config.toml
model = "contrastive image-text model"
translate = 0.12
encoder_norm_position = "post"
encoder_activation = "gelu"
text_encoder_norm = "layernorm"
text_encoder_norm_position = "pre"
text_encoder_parallel_block = false
lr = 0.0027
precondition_frequency = 20
grad_clip = 0.5
steps = 8400
Rows from block 7 of the image encoder of a small contrastive image-text model, named by matrix and row number. Rows with one number belong to one neuron. Each number is 500 + 25 x the weight over its row's rms, rounded and kept within 0 to 999. All counts start at 0. Numbers have three digits each. After the name is the row's rms in percent of the matrix's.
After each neuron's rows are labels from the 100 images, of 14848, where the neuron reaches its highest value: "strongest on" is what is common among them. Only what is clearly more common there than usual is listed. The data: regions of photos with short descriptions (Visual Genome).
# fc1: MLP up (encoder.blocks.7.mlp.fc1.weight, 512x128), inputs 0-127
# fc2: MLP down (encoder.blocks.7.mlp.fc2.weight, 128x512, transposed), outputs 0-127

fc1.431 100:450509494540470515483443485521493538451513489537464504472511499483497518458474486491535489479505505482487474471491487470466503490525528503489492471487482496498515461523463488451499503503455511473517534458460530501507501511495542446544511484499496521486470543497475497505478519468490453468491513507494473538503498497474476487509545473510541505494539569474505519492468525512494468508497
fc2.431 117:490522473463520477501499504536509539544486511471500498473511530482508500459481515495477491521488480474493547546479534515491499499557514520472548479514482554475492500530510465501491501521511470522497493475494511490509473508479480421529515520488555542522470481471551486502497526510484481496526496505528496487473473479496482491521555505511499498484552476536524511501558526489473509503541
strongest on: text has "red"

fc1.166 100:508509497515544520525504554500502453509509446473516512497504485489475518477486551508481511461508461526495497488481513531509504476523512525513483506528477477530474503479479479531499504551485507518518492492520483517494519519515490503478535495427498517495518476555505485523503500462535466487520496469499481468501482472479492455517543499585484426487505518482503540524506470533493507492511
fc2.166 098:490512488473478496510493488524484490506541519531487507488463491487512425501520489492488499519451527497501520483497504493545527517519508501493515518507547491535486511444522527514494446473471462510554517531507461464472480549503542495481512483520504499522513499539483480479481511478527511509482493521483551544477475469486493527457541490484526502511528502448522459549479482498462492494487
strongest on: text has "red"

fc1.320 094:488479463445510525537490488547498536486468484486525501513522530476546524482536517499475474532494494485486503465535495528490509483475509473509478507499467514566519486522503507533494492485497505518525536532495504495497470503556535454489486517500511524449477483524514539491524549539523444495502506515469476492470506559475497556516529491504507486511488481506514459536493484524501473484506
fc2.320 096:508505484471490495537542499519486483494519506522474459487538497482485538494520502485449471521522464551492526474488474506519510484516521484478460479473528506527509437524522489492502518484504460472498475495506507475518518515475487496432503450511498484509486523538483563449457483460516507483515537552498496496524526492483495485510511474503514533514495546480529538495529517542505503537489
strongest on: text has "red"

fc1.441 095:489470484504531520526507533487519510487459490511534490509453522516488525579507468537485504471484484462517489467515498445470496496532523521498500487475512509484515539512465471486511443499502482523524445474466540467455515521481469500493493500534517465505528512489524502499505494493482543491481511490505513522536460456510532477515517440479480498494498492487485468477450478521512481493531
fc2.441 103:476518494483500527469519438559489505459513514495473494535514503532489547474494498481513495501524482472474482496515534496530510500500484481483498441469473489531487505510503493510547512499512499486501488540539491497498504454487494535527465532534500445505459487465511474535489520472474544507464491467516509496532491536522503507530466499480460497502541474482502542476532500540459515454513
strongest on: text has "white"

fc1.295 107:517516518433520529527512497504474485514477492455482496491457462479493467501512520493479543492485494489477502502482519506502448482527493474501483484490481494554480545474521485526515523516509448489484503529487487499495501516509507510496448491510526532479472465519527485546506511530510517524496503476436446466514531529495541469509454543493513490476505495566513497546498495541490509484481
fc2.295 105:491496495499496459470498514510460483529459463457490488484480506493520481498500504471450502521503466520476504561504499483500496456456546473504511506491504479555504500516521537496515471536495492493516505461517475498481487468487484470520510478525535478536549500479523486495561431526497505471512509447541473461512499485526503458517507533485486507467527495483501539508503498467494477460509
strongest on: text has "man"

fc1.476 100:498507457469515502476509521466469501493487483534474508455467509563491463498504493480483498512477518517528494506558548461502471489485483480525509457482523482475480490488526479499535473505522542504490512509509536473504513468482498487503496503482483509487546489488541505466533446522546509483507531505473475521492498500464532527505554522492486467503483598492506488489495485504473473481488
fc2.476 107:468469492482512486526521475501514532473496528500473484519493520450510481447528511504483495541540489496492502514528490484469521513482515489477501513488479458519501489446553524515481481528529487518543518476465472532459517492481467472504523536432511503495471507474533509536461475493499449493514480452480523501508449477461545517511466499501479493482483493475485532480506468518498536492515
strongest on: text has "sky"; text has "blue"

fc1.80 106:460535498485481513477483516457504562484504485490510520505510516477510494464501474531525518526487519530525480471455522449459518479500463496507514497476501530483489476530524496482509492479522535555510495484575510487491511473528463479449492483488445522503454524476521478494495478536477503519505538467556491490510512530511563478460484470487512489511491500492500498474473505498495484511477
fc2.80 105:504501536523508493528487485508498497487507473470539524506466506477463485458494517478476490468474467484475482465463528500481481501517505525497504472467504514494484434476476468509501472483511530469456466527493521503540510499511494496471475468487527525541460468504514487455448507512526468466466486474480515524549529508504497473490511504433493479547475509509535461455482532487504514487487
strongest on: text has "white"

fc1.56 116:485500532477518491535514490506481497489468557511511520489472498478479485496541491504502482499500503483563553529478501461512490474432514476452531437552469511505485517510479493498511497460498481521516504543523513502457525527478513467530505489482503487502526478520531471493500507493497486448535454492461455543478483495528514457485525512502523482512518483478519510508508472478456509522488
fc2.56 109:488534504504489471493500563478535543493508490483519544488547487481535511540559508490497528491516456493493497452497526479471483514486527465529481484533518499503509456490493494475529513479499527502533463489466487505503520479482539524527504483530493513532505496545545500468464481500480502526448502497503476451502478525521512508482518508538492511528509464489528519488480435486492474541532
strongest on: text has "red"

fc1.495 085:482502483485506528485463479488506515507506534502540477492487508481513513516530558522484491485547511498481488480513532510479508544444502467466477487506474511512524511479503493517508516511468501485466503511489465536493474510512524530508449522458509522458476512498510484505556522530500508483518464542491482498526472455483500462441547495509513489482501535533533483488527486512483466417522
fc2.495 088:491490514512506523495494440499496489569509489503544489500538465462513468468445508462524476480507436502520494502505488474493496477514498475484479476511519511507481478538534481472504499501482536530488510523469466472501520495535544495474500508510465542546482519495531504476513450497520501498540480506487482499509503469490554514505479483485500551490526533488472531536487493468529441511498
strongest on: text has "black"

fc1.391 092:478510483537470533525537513525523462503466501458522533497542491522479519503495503493547501454507518508482497495501481518488500512514523476494537513507466520476470519462522498509533476446507518528523512448540490514542544457515498520553526531525503492504505507491498479554506462512533529489480504498494509504524462474460506518466521540539469461498493507462520456511492510532473489471493
fc2.391 095:466530466519498546525508465483558509479487506498471442474495481524524493515496441521458462471476541509472506479495513484538524469490519493482505488483482521494475515512513470529491483488555490500569487481506461484511519486504513531452528525452512506512526484508489498521463519521537493536475499534496506494494453514515490506491456520491461500483508483483518474508523489509547548485498
strongest on: text has "plane"; text has "sky"

fc1.54 108:503478540425464503559512497508502479484482524498486518507563492495490515435491519470489497499489472510499536465496495504542472498514498486516522499486492502485455492490508505506510501540499471493530496537483466478531464467522550485530458467478518503530539474507455528513509530517505479473504508497463449525504537467466514488526558508500484500466501489506515485476524520503509542505501
fc2.54 102:505494508516452499565532475531477546444485489527502472521516511516508543503464479524456545522487507514481496502498512541555530492494566521499500507507496484487495534493487496496488450520501487505511460467502495474481488492485510510502530463512487507508490478536511488501460522484441560528522453519511483509507497508476508472528535490494524504467468520448497520489493512527521532523481
strongest on: text has "white"

fc1.243 105:473488496530479495526463515516496547469503467483485478465518506473535558503479528544500495492519497556514481476443488555473492527451493520527525475526463501478444483495493528533500503511499487479476526505516507480464513478488512468522473454495507531474495474497516551508499496486533473459518522512517555513510520471454509492529505518468501489496523526501488473468508511542493489510480
fc2.243 105:462491463532472480499522529501515525483544506483504500503507491489467497485507517505450520485529490452507497505471495503516463494511534508526506479546504519518482485558511462553496463483474499536514526513520501475483473546458475453545479503514513497515479508523473478505503471477503522508531507546515476481522455535469515519522545545508462469484467511454523536497502539515504500494531
strongest on: text has "red"

fc1.160 102:490552464467477494483533503464516523482506505452507502539527519556527501489475504535521519526529495454520462482503511492490485489522522495515480484549494508512495533455562478488503513494491457487490505515505529479537553476495460488499508527547470527521493514520498533475531480541461539496510476483483527489550511509487465477483530474528522488496513475489478493485518527492514446511498
fc2.160 111:468504520475526456498493503499494526506521521446494449511486524530483491451491506462471478463476479472484517496486470453543529482545495525507485512471511517468509482476494496477520524528520492489519477499450486515501457545542475493457513506526516471538480507438504527535469542494510476514485476483516495560441523473481510488486536526500518501472489503488491511483476508523512509494479
strongest on: text has "green"

fc1.311 098:482501512449503495520471516473536516473514517502487532468530479488509507512494462566528491535522466517458514517465489524472539499486526489465521493475503487487493542504504496517527488503465506508446513447480496453488482490489515477528517460512536525482524549489490489523497492494530513442516505543467439496510474490529460522500522544532511496505494488501484511492512483494461509552519
fc2.311 095:470539530492527493534458529499472534520483535504509505467487467463518469438473493485504501495509540526508489504515494442464524483517532507536541492436524495510473523497539483509487468522496505475461524503480532502515482496490542517494501492443467476523500501525543504516492488470516528517541465515466502537514491489522486464440516515506511506497500503501488526519508486504477512546460
strongest on: text has "white"

fc1.129 092:534492485516483492521492502488507532482499472487482449486507521472474506493550522540488494500474471476485523492525527468436515527473516472473463509505500502497510492481528497541524521485503498464497479547552463472487545490507480490456519512512520503530477459531505514517519509527485506490531484503467482475460458536494467497490574474504514478479481525470555457502493519529488514491531
fc2.129 086:486509511485518527526484489496498445519507506486518468484464441528439552505484508489537511476479475495561452524496550531508498506489523519527472484499529520510491468491482489539534507488469509491514549448467547477482534506468538493491498493512484501480491518501497493475526506495476520510521549460537464508503543472505507461509496483476489466511500509523478493507464474516496471478528
strongest on: text has "black"

fc1.242 091:487530523462508491478462462468481499533526527510524511511492462469519506496533509553475483525524501518439535523491543526527498492478536519524490505494456504494495543443518482500484530508498515499508546471492504525501535507531431500486507528466485492489499478499486489507530428494528521472472487473521474480546508489489523522455472509540486516471530489477504510526501476512516498484499
fc2.242 105:486533511439463548484480464547519466504531510521548532514519492536489502506515521554504539472470493510503502555470500497509503519505528489440540482516487499527466466480513469525529492505476484503484533486484495466506502495501534483537468511534463520491559529493506507479506522524492509522519493501513464473549498510517505537513527516503515481467511460521529508559497496484494493519502
strongest on: text has "man"

fc1.33 100:521446552488498473518480546503490541491511489478517509503489539493504542505523479498462484501504521494505520520471511481472481474462504432486522476490509486488492534499508410459502496479522515496528481471483458488501490512541491533474461511494480513457456481440510516471488506495497485462477505523481496513489512537478525494483515443483499502515451484487493482530508478483503473503466
fc2.33 105:501476512536481535509526557480506511520497513511514540529513492471471499498476465485495486485464500560531525469494510529529504503493527486484505502494486483504515478572536464512473535509517472534544479559515479540528495502497496481512467546553520541505507528519488454478511537479501514481519505563478482504534497505550498508493488527533500453487493465493491500514509521491506491503478
strongest on: text has "white"

fc1.371 097:495493490491512469546517473496533486526517445539489517480497477496525503506498470448504495496497482496492477523489491449471500514497501533503458504528500429467493477489496512489476453482526505528510515483458506549508484538535458503516500498500499513503497488553550494486499536469484515529483523529471493466500504469436493506527522495528484469527440517525493531531531469486500537490506
fc2.371 101:462488521541521555471526537487467482482503516523478551522498509522457465511505542525476495515508487508532491533482491448508474499507518504494462510492470500511468469468504490526517477507514531498510529535464435499520502487565515492534512450506545445518532482512474540501474513519517482488525537478501488512460525515495496488453540514519488494476494530520490479502513512522485499493486
strongest on: text has "sky"

fc1.41 107:501532518475498520547483536501500525509507504501488528531533539493453486472503524524516487540511507502456484490533521483470517524459479501465451528512479505522541463516499482509531492495456511482500496518447511468503506527480523490470511518535491543508475511482462511524515495493491512489552502484481425498473513468461501482515501531512486528506482477478454473560505484483463457497489
fc2.41 092:506501478480520529522485485482461515551502497497524495481471551482504529506477541518469487464490475504470492466487518514481535470492509491520499527523514466482502508481502487465560484481477502511450501546508490529525516533456514513495490484485540485500513509497465496494536519478518455504527477505492477488492516490506499468539460500542441525485512558531519510522507552563508542511506
strongest on: text has "white"

fc1.214 095:475487532506492515463467534518528482469482504502524517480499500546487541517485551519497512501488531480503545512516524495472490487470518526480489496500523516522512487540504513501480500504474482522481497463548423492562497514514566520502502503501516544499450518548493459495493480475488522503485465451519472490487519510510505502512550483515495459502494532474484549541476528531495507507480
fc2.214 104:499489488521486525459474503525538477507436544492557508511514497577484554503524529503531561536546486493520457530485507531504457492510494513509470503492488463457454491514529487496509509484533508507523512501482482513490509468524502465486494506512517535464498514504470465509524522463511516489479495507497511470486466507453527507526508510505471541447505487522474526495510518526481508492493
strongest on: text has "green"

fc1.36 099:522482488500500514519482466480472511521473493512486488502501544538477465483565499530453536478493478517526490567510448512488540478523498484487473503517511515445457494542464499468474506476493511553479512530511480527482478502453520497526486502491541558477538475470459464503530489481479470484460515479497493506505515478494518483499487530505493501501511513518492496527521461482528505483463
fc2.36 109:493484472452477514493490463521500498505470478451478461528515527499524511491499518490467549490479488487514500487510510482509469507455496488517486499522533519461503462487450468504499537500538523476512489552472485553457517496513479489538521496477462505486493492532517515441461506528450513518487488551526522503528527509462512529474534485489471530518512548544506480508511487478515514531486
strongest on: text has "man"

fc1.359 095:467475492491521522516498514521530497477505484524475470530530512527512476540460518486474504510516521469503470487558473475483479481524503469485470516447533517527537505498507454487496502567504473494523477484509445460508512489544522495496488501497523503513496504481547523480488507505448508487492474471521493508548521443501470485505514490487457450493502500494532489477506457518458446508506
fc2.359 094:504505515479474550466489534502507497494555530479503508506505520500499494520519522496453475479507522463511435481523516518501489527472526495489539514468487484478519501491479532491500531500511481497508454487450544501470553491504527452482489534511436507517482482490505515542513520506505542512470483480474532521475515518532495515521485513516518464443520512463505463499553516495532509508452
strongest on: text has "green"

fc1.208 102:477472490519514519488516532486479513474512476488503526540526517490532505498505526495512497513499536501496455503518476487536560493488521524494505521509484509544431447478522506469518526502495525540498506507476493442521467467479492502476525490485545515476551541544506469502495490474498510503515516472526492561487465497499548497519501518513499483528503528500494497484558498572534492490522
fc2.208 109:474505468512487507494506513494511502498544466473486471442490493507527498507513494479530532558490515575545500507517485489536534542479487499475475500512516521532486512494481555514544495537425465497500515476503494509482525523534517493481485478499526529504513489500501481461489506498471505474538486535464485505545495501474513491517477539514471477510515468500485506533546541507483451494530
strongest on: text has "sky"; text has "blue"

fc1.502 109:500512481470564512494479511517509465506517533529501499497520492486503502466504467519466475478502482515513493485475508494469498482534525507429517485501491547509531538529476493515514499529504494472508516545505483487511459464534493510560512496487521504466515528478582470500493446519489504487492544488487504478520504524511484511520487512558489528511504460517513508505486447544523470497452
fc2.502 103:529492536480563476458483503474485511467516520492498467499501536527510493497501465509508484481475485475478531480488513499508515468514469474556445439488488456468521480527488490537511492516481512485444480482512504446488488500535534499537519523486498506487507485506495495490506488500515484509421506510505498431497492526483522495490529538495512481464499481500542511472529512546485529477519
strongest on: text has "man"

fc1.419 089:546490512440513515520489488519536464483482478468502505467557516448536445527525511466482494497531468516505469521498506502489468518476511491505491478490473451517481495491507531464488528469473444480499480522516510503490508505485481558506486490470495501504510516554488502458488486501485514520451496517488475488501510468475523515513537492512524507493532493560506442492545506484468483476510
fc2.419 086:495508491448496460480490519538471489487513494509534482530479527527518491492481471508496515517495481486503538509507496475496510548481529479531484551458474510494513508506515501518460524503508520506486525468514501453526532477483460514489456472504537551482494546445534457519537549512505504512478479500495496461519468452484521503489466485460519470527521502478525520459487484457510541495516
strongest on: text has "blue"

fc1.175 115:489509502528508493560493471486539445517518498496511489476509507545505507491505501527518536513486502589481524514488482530449459537499536472510498497468501515478469494506503521491475496469470496498510499466553521489507540517479494512521524546479528522516478483521477479490528490500506465509488500481518499450500509487486508496488517530501444457459529507465491511456477442501523512535480
fc2.175 121:496509483522522490516515499509518500525530503501487458505504507508508505535507510555495516489506501522544516469528523494481493518547474460493504519479466531508505535524485490507461529515468488548507495488541535488508499467545484470476483529451514590489472431504474489498512546513489542499498535526504554501524513493474504518464532483508477479469499457471498521471502525516506518509506
strongest on: text has "plane"

fc1.346 093:490492531555508508464496553513464497492458507510486495442488525483469515495477479521482494500486490482476529469554489474498492501540470523552436510514481528497493470476530504494457496472507524496490515524512537530479518508489469453448501504459532506505526512500575509510495450542531479491510523503513494509489464509457503492529524492495499496512505546510522480503508500537483499477491
fc2.346 100:508458520518498535497462497484479506476492506487476496531489501515501440503505529496518501555518505481529474510509469484535512480526462468457473512488534503505524524485527475509464459501556513496496520444510456513492503471482509426511494485504501517554490496483528516525533515485502458505522457485482507503534484505484482449494551530481541467497539467505502476507479478501496506539490
strongest on: text has "sky"

fc1.324 103:454487552456471508529477475481495536492467496432506506480510525452487531496507481508443503498473543501534492521497507537499536525516477508477491485442480509509501503493526516539469502540493505477495480455510519507509499480561498494460483495496483533519469501516486439497495512483528520513478535506510492491497484521517520481504532516525485460483454548507508532496444514513496522509519
fc2.324 113:437547460466501475506445486590500548520454494529470497481497493454521518506510497537468538507485490501500474497503521489531500473549486502485480522510498561521501478497523515477463456522526517470504487507496501546530505496498501496481517470474454516520484509493518502498496498552500535501521495511488530482478465521499511507452468508496486537521479511503476480511499512522533511500484
strongest on: text has "blue"

fc1.164 091:529471499472528520479516520527542504502509509477462500442489520480521519516541519453463513547473520508495461515543555532506491490531499550463458471534523496514517503488474494502485494488523469504537516492495487452533549486481536524507472465499534495505511514488466475453512493531464530489503493495489462490518490475505489445487520471498488474501482510522478526502502528548511521519483
fc2.164 099:534540468516544470444513471460472550474501512507468497473510510509496517496555483460491466538490519515497487481495455523517521474499497507476543487515516513522495489507489508486539501476487456492521490503485498483484492517528503501528456494507461541451495463534514509521517522507506459505487497494510498518488466487475540485573486495478508443447477477524502472533491523526509520528500
strongest on: text has "green"

fc1.437 101:449504482549470495548509528460545477444505505483476537470481467528489506483482518498524465500503480488476537494464461530521484499480502517528464547523460474527492515466497504498484517478496527482522491563480517523471504514496518527460476504492525530449535504478492449518489518497467519470480497507481471480545491527530494513474498491510469515462533467505504527484525494486506507500477
fc2.437 101:487515496525476503509484522494526488473481519487542510513498543531530490548440551502506523553487477476481467502505468507447474542497459476469503512485528521486520519479520544510489489477507504473476482517488508483505501487463548451513508540484504506523489496503522472515510498516516464509481519488542502473470471520498493456532479472488516538554547550502497484508498464538507492530523
strongest on: text has "man"

fc1.215 100:463494505483449485467518503477480526470506483456491465493472492469526450498523508553513490482518488504503498517488502502445471510504503481528502493480516494493431485524480466507481534496523505485491515489504531517518506500488501515559504453503470547490491516467514479537526472489458515550456491497504514436525501471520531489540570494451531501499483513521502503509507486498501488529481
fc2.215 104:501476490505539480484536496492448493458559467511494480506536478491513455501463455494456557470511480510475518486476507517505492463521514477494469495511511512496477509516484467478518498484529542543488494511536486482466470522483519460513494506449497494517486516485513496476511479527530519471476498515526482490506492501505490550557535507537524438528503468487493540521487536486479500532474
strongest on: text has "blue"