python train.py --color_jitter=0.1 --embed_dim=384 --encoder_arch="perceiver" --encoder_norm="rmsnorm" --encoder_activation="gelu" --encoder_head_dim=64 --encoder_fused_qkv=true --optimizer="soap" --beta2=0.95 --lr=0.0027 --one_sided=false --weight_decay=0.2
Rows from block 7 of the image encoder of a small contrastive image-text model, named by matrix and row number. Rows with one number belong to one neuron. Each number is 200 + 20 x the weight over its row's rms, rounded and kept within 0 to 999. All counts start at 0. After the name is the row's rms in percent of the matrix's.
After each neuron's rows are labels from the 100 images, of 14848, where the neuron reaches its highest value: "top examples" is what is common among them. Only what is clearly more common there than usual is listed. The data: regions of photos with short descriptions (Visual Genome).
# fc1: MLP up (encoder.blocks.7.mlp.fc1.weight, 512x128), inputs 0-127
# fc2: MLP down (encoder.blocks.7.mlp.fc2.weight, 128x512, transposed), outputs 0-127

fc1.28,093,217,200,234,200,189,202,218,205,214,200,203,192,223,172,187,210,221,194,267,205,236,175,181,197,187,181,179,164,191,227,230,228,195,174,205,198,228,215,219,213,194,215,215,195,233,163,212,189,197,206,205,209,212,211,195,196,190,200,210,179,235,201,210,187,179,173,237,217,191,211,175,188,224,168,223,219,220,200,205,207,200,197,240,182,198,216,218,207,191,206,186,198,219,215,192,212,210,212,216,209,235,183,191,217,157,210,154,208,214,205,212,199,193,145,215,230,192,191,217,182,219,213,149,182,186,226,175,206
fc2.28,094,191,152,213,210,190,189,183,226,228,202,207,167,194,188,233,235,222,233,200,162,199,219,207,189,180,184,205,202,218,157,216,188,183,198,187,197,190,184,175,155,194,211,212,200,207,241,187,203,203,210,207,236,233,177,206,189,187,199,211,227,208,188,194,176,219,192,208,198,208,192,196,200,225,188,232,166,232,204,217,197,185,244,252,204,247,174,202,208,218,188,173,171,187,213,206,220,184,217,203,240,212,202,194,196,196,185,208,200,176,174,210,210,192,179,197,163,201,216,166,208,187,226,223,188,222,222,194,196
top examples: text has "sky"

fc1.397,092,186,229,215,217,236,227,204,218,213,168,178,216,194,242,168,184,197,236,192,213,200,184,206,192,226,185,214,201,190,196,215,221,200,192,201,188,221,201,202,239,174,229,196,181,212,209,202,226,231,230,183,229,195,157,219,210,222,183,203,191,206,195,138,200,176,142,189,191,186,189,191,186,209,163,225,195,208,210,197,210,230,192,203,204,181,222,202,176,191,227,193,184,186,177,185,185,161,198,148,200,198,184,215,204,218,205,207,219,199,190,200,232,218,214,203,237,212,194,213,207,209,204,220,181,188,232,207,225
fc2.397,094,163,193,228,174,186,199,241,174,204,217,194,187,210,211,223,178,191,186,166,203,210,209,160,224,194,226,226,177,196,177,163,208,194,170,224,191,197,170,215,191,208,193,205,237,215,215,189,192,191,195,204,209,174,201,158,206,194,209,173,199,203,219,163,182,196,186,198,182,181,196,221,219,187,163,170,198,224,247,209,213,178,188,210,216,164,180,193,204,192,211,177,175,175,212,214,236,235,163,176,191,194,210,208,202,185,246,218,176,213,217,200,172,199,216,211,199,170,190,218,200,191,237,201,196,216,213,177,193
top examples: text has "man"

fc1.318,105,205,200,230,193,189,193,216,195,221,170,200,223,175,194,172,200,180,169,208,217,232,200,204,214,226,220,223,154,226,208,207,216,167,165,221,189,221,168,206,195,184,201,205,200,157,228,180,185,211,196,185,171,195,191,172,197,209,203,214,199,210,167,187,194,193,184,197,172,220,219,187,199,203,193,174,179,191,165,191,210,228,171,162,184,153,232,188,234,166,193,205,199,220,224,220,192,178,153,219,181,208,216,233,196,218,165,193,192,175,212,200,179,212,215,203,184,245,194,192,208,198,200,193,198,200,224,202,224
fc2.318,097,197,200,209,194,173,194,188,145,243,201,176,209,177,200,172,172,176,216,179,220,202,231,180,198,156,184,213,214,168,190,214,199,192,200,214,192,193,220,199,169,183,210,195,169,204,227,205,171,196,225,168,236,183,209,178,197,235,205,190,189,163,195,197,160,209,221,208,187,175,177,205,160,163,211,210,209,197,194,182,190,188,162,213,186,184,218,215,177,206,211,206,204,207,164,178,208,166,200,224,187,210,214,184,211,184,191,166,186,221,217,218,197,187,223,228,197,151,185,191,190,187,186,199,220,178,202,221,183
top examples: text has "blue"

fc1.411,117,186,183,161,222,165,207,170,203,167,193,239,213,181,204,176,179,235,216,216,208,194,208,209,213,194,181,203,204,175,204,207,204,181,246,180,196,175,190,213,222,199,216,213,223,164,194,172,174,213,181,219,174,178,192,223,204,199,201,210,185,157,174,226,185,201,212,229,181,175,193,174,194,211,163,219,171,232,147,159,177,180,182,190,204,182,235,202,231,196,189,207,214,183,184,202,188,176,189,207,170,191,218,204,192,175,215,219,208,219,187,193,218,184,172,157,192,212,227,191,215,195,194,187,195,201,201,191,201
fc2.411,121,196,217,163,230,194,156,166,187,197,216,198,198,181,227,214,171,187,213,220,188,182,191,223,207,213,173,231,200,215,217,181,154,177,237,167,225,175,179,198,210,168,236,192,186,220,192,203,183,214,159,227,175,188,201,208,217,234,193,190,183,203,173,202,196,167,223,217,171,185,183,211,212,201,226,194,217,214,218,194,208,224,216,217,193,215,182,203,207,236,216,201,226,183,188,167,201,200,214,186,170,188,219,196,170,216,240,201,204,179,175,192,196,216,165,207,204,207,211,204,172,203,230,164,196,184,195,222,209
top examples: text has "blue"

fc1.465,098,172,183,201,169,196,226,171,181,210,213,174,170,238,195,192,170,176,179,206,222,210,222,175,207,162,217,200,191,199,180,170,207,180,195,176,203,214,244,155,206,190,197,183,189,211,204,183,198,215,194,175,217,204,188,243,164,200,207,170,206,217,233,191,177,166,164,196,210,190,199,213,197,219,207,223,186,196,212,180,226,200,223,195,207,223,190,217,199,166,220,200,186,162,182,198,223,198,230,186,185,213,204,234,191,218,214,196,166,171,211,191,210,210,182,213,192,176,197,170,197,176,195,192,188,170,250,176,200
fc2.465,100,182,240,228,239,203,194,214,199,201,210,199,188,218,198,194,200,211,177,203,202,190,162,193,180,209,220,215,220,174,186,229,195,195,200,182,203,214,203,182,190,208,161,205,217,228,188,201,195,164,202,189,204,235,216,198,171,241,215,173,206,213,223,189,227,208,232,196,195,169,235,197,224,197,217,195,157,184,198,219,230,229,184,240,211,257,175,175,211,220,187,200,162,191,190,201,183,173,215,202,205,213,171,175,187,208,157,195,163,217,215,192,201,182,228,202,231,207,207,213,197,165,220,200,218,208,190,197,192
top examples: text has "man"

fc1.150,109,208,199,177,181,216,205,197,184,210,202,200,194,241,212,213,141,214,193,202,148,186,200,222,222,214,187,217,189,219,199,187,221,179,179,157,231,214,233,212,209,206,188,181,207,209,228,186,174,187,192,200,200,212,188,205,166,204,197,230,178,201,244,183,212,183,194,175,179,184,211,236,207,201,205,217,205,200,198,202,229,202,203,201,196,188,211,200,248,187,232,220,161,196,222,187,199,191,202,188,216,171,187,187,215,216,204,196,168,175,158,212,212,224,166,182,213,200,193,205,195,200,187,141,205,214,223,199,244
fc2.150,102,184,211,209,244,193,222,173,217,163,182,206,192,207,198,191,129,215,198,220,224,234,219,190,195,183,182,188,210,166,227,220,194,196,176,176,206,216,185,206,183,230,199,210,184,221,195,222,215,191,206,200,217,234,211,186,152,185,191,202,166,217,228,189,199,186,190,239,216,205,245,185,182,242,190,188,185,194,191,184,184,211,199,192,167,209,175,216,216,217,229,181,162,194,222,191,204,201,186,170,182,173,199,215,208,195,197,214,197,213,203,174,212,182,208,185,216,205,232,232,214,153,195,208,198,200,188,190,192
top examples: text has "man"

fc1.189,090,161,182,205,218,203,212,175,199,204,205,182,226,185,196,229,201,183,180,192,182,206,218,210,199,203,195,180,188,190,218,222,218,217,208,256,209,206,172,218,200,168,192,197,186,166,199,168,178,201,196,211,152,175,202,226,198,199,205,202,205,205,211,227,194,165,208,224,181,184,224,161,199,235,169,217,183,183,178,204,174,189,212,185,168,208,205,202,213,199,210,196,244,247,214,201,196,182,149,188,170,192,221,204,210,189,222,236,197,228,228,183,203,203,200,167,215,186,195,206,180,165,177,217,192,182,212,160,201
fc2.189,099,216,173,183,210,173,179,236,207,180,214,206,206,201,195,138,169,228,189,195,216,205,179,216,226,206,236,223,179,169,204,169,191,195,200,166,215,212,183,175,188,234,180,195,150,152,233,184,206,205,209,209,205,159,194,201,181,216,199,204,198,207,200,184,192,197,197,213,187,193,214,182,190,201,220,191,228,189,190,189,210,202,173,242,202,198,230,198,207,197,199,210,197,202,235,182,202,165,202,222,206,226,170,226,175,199,211,198,204,163,194,209,217,208,201,200,203,211,215,195,197,218,145,161,231,195,225,213,211
top examples: text has "blue"

fc1.2,105,205,204,169,215,212,219,230,180,177,169,211,202,194,177,187,153,217,173,220,190,192,250,206,214,212,164,212,200,172,185,170,214,199,146,226,187,216,213,251,200,210,223,182,187,204,240,197,210,219,222,205,198,212,188,206,199,213,188,217,206,182,171,184,209,203,215,207,222,194,189,204,188,170,204,191,195,167,164,184,202,192,225,215,200,195,205,203,183,174,162,203,188,196,235,189,197,196,215,182,201,208,205,199,207,207,200,233,180,203,172,177,210,211,190,211,162,228,186,223,177,212,188,160,178,184,209,180,150
fc2.2,104,202,178,208,184,190,174,246,185,181,205,158,210,209,182,217,218,186,196,214,200,211,225,199,210,236,207,247,205,193,191,234,186,174,188,201,203,200,242,229,184,213,167,214,164,213,190,212,184,204,164,194,186,172,204,208,205,165,188,220,156,195,194,203,205,229,187,219,195,206,219,229,154,220,182,198,204,181,173,200,202,182,233,197,224,206,193,214,213,212,208,201,192,179,207,230,178,218,216,191,159,214,208,199,222,203,255,204,223,237,185,158,216,207,195,216,196,169,195,204,193,226,184,192,181,196,198,209,216
top examples: text has "man"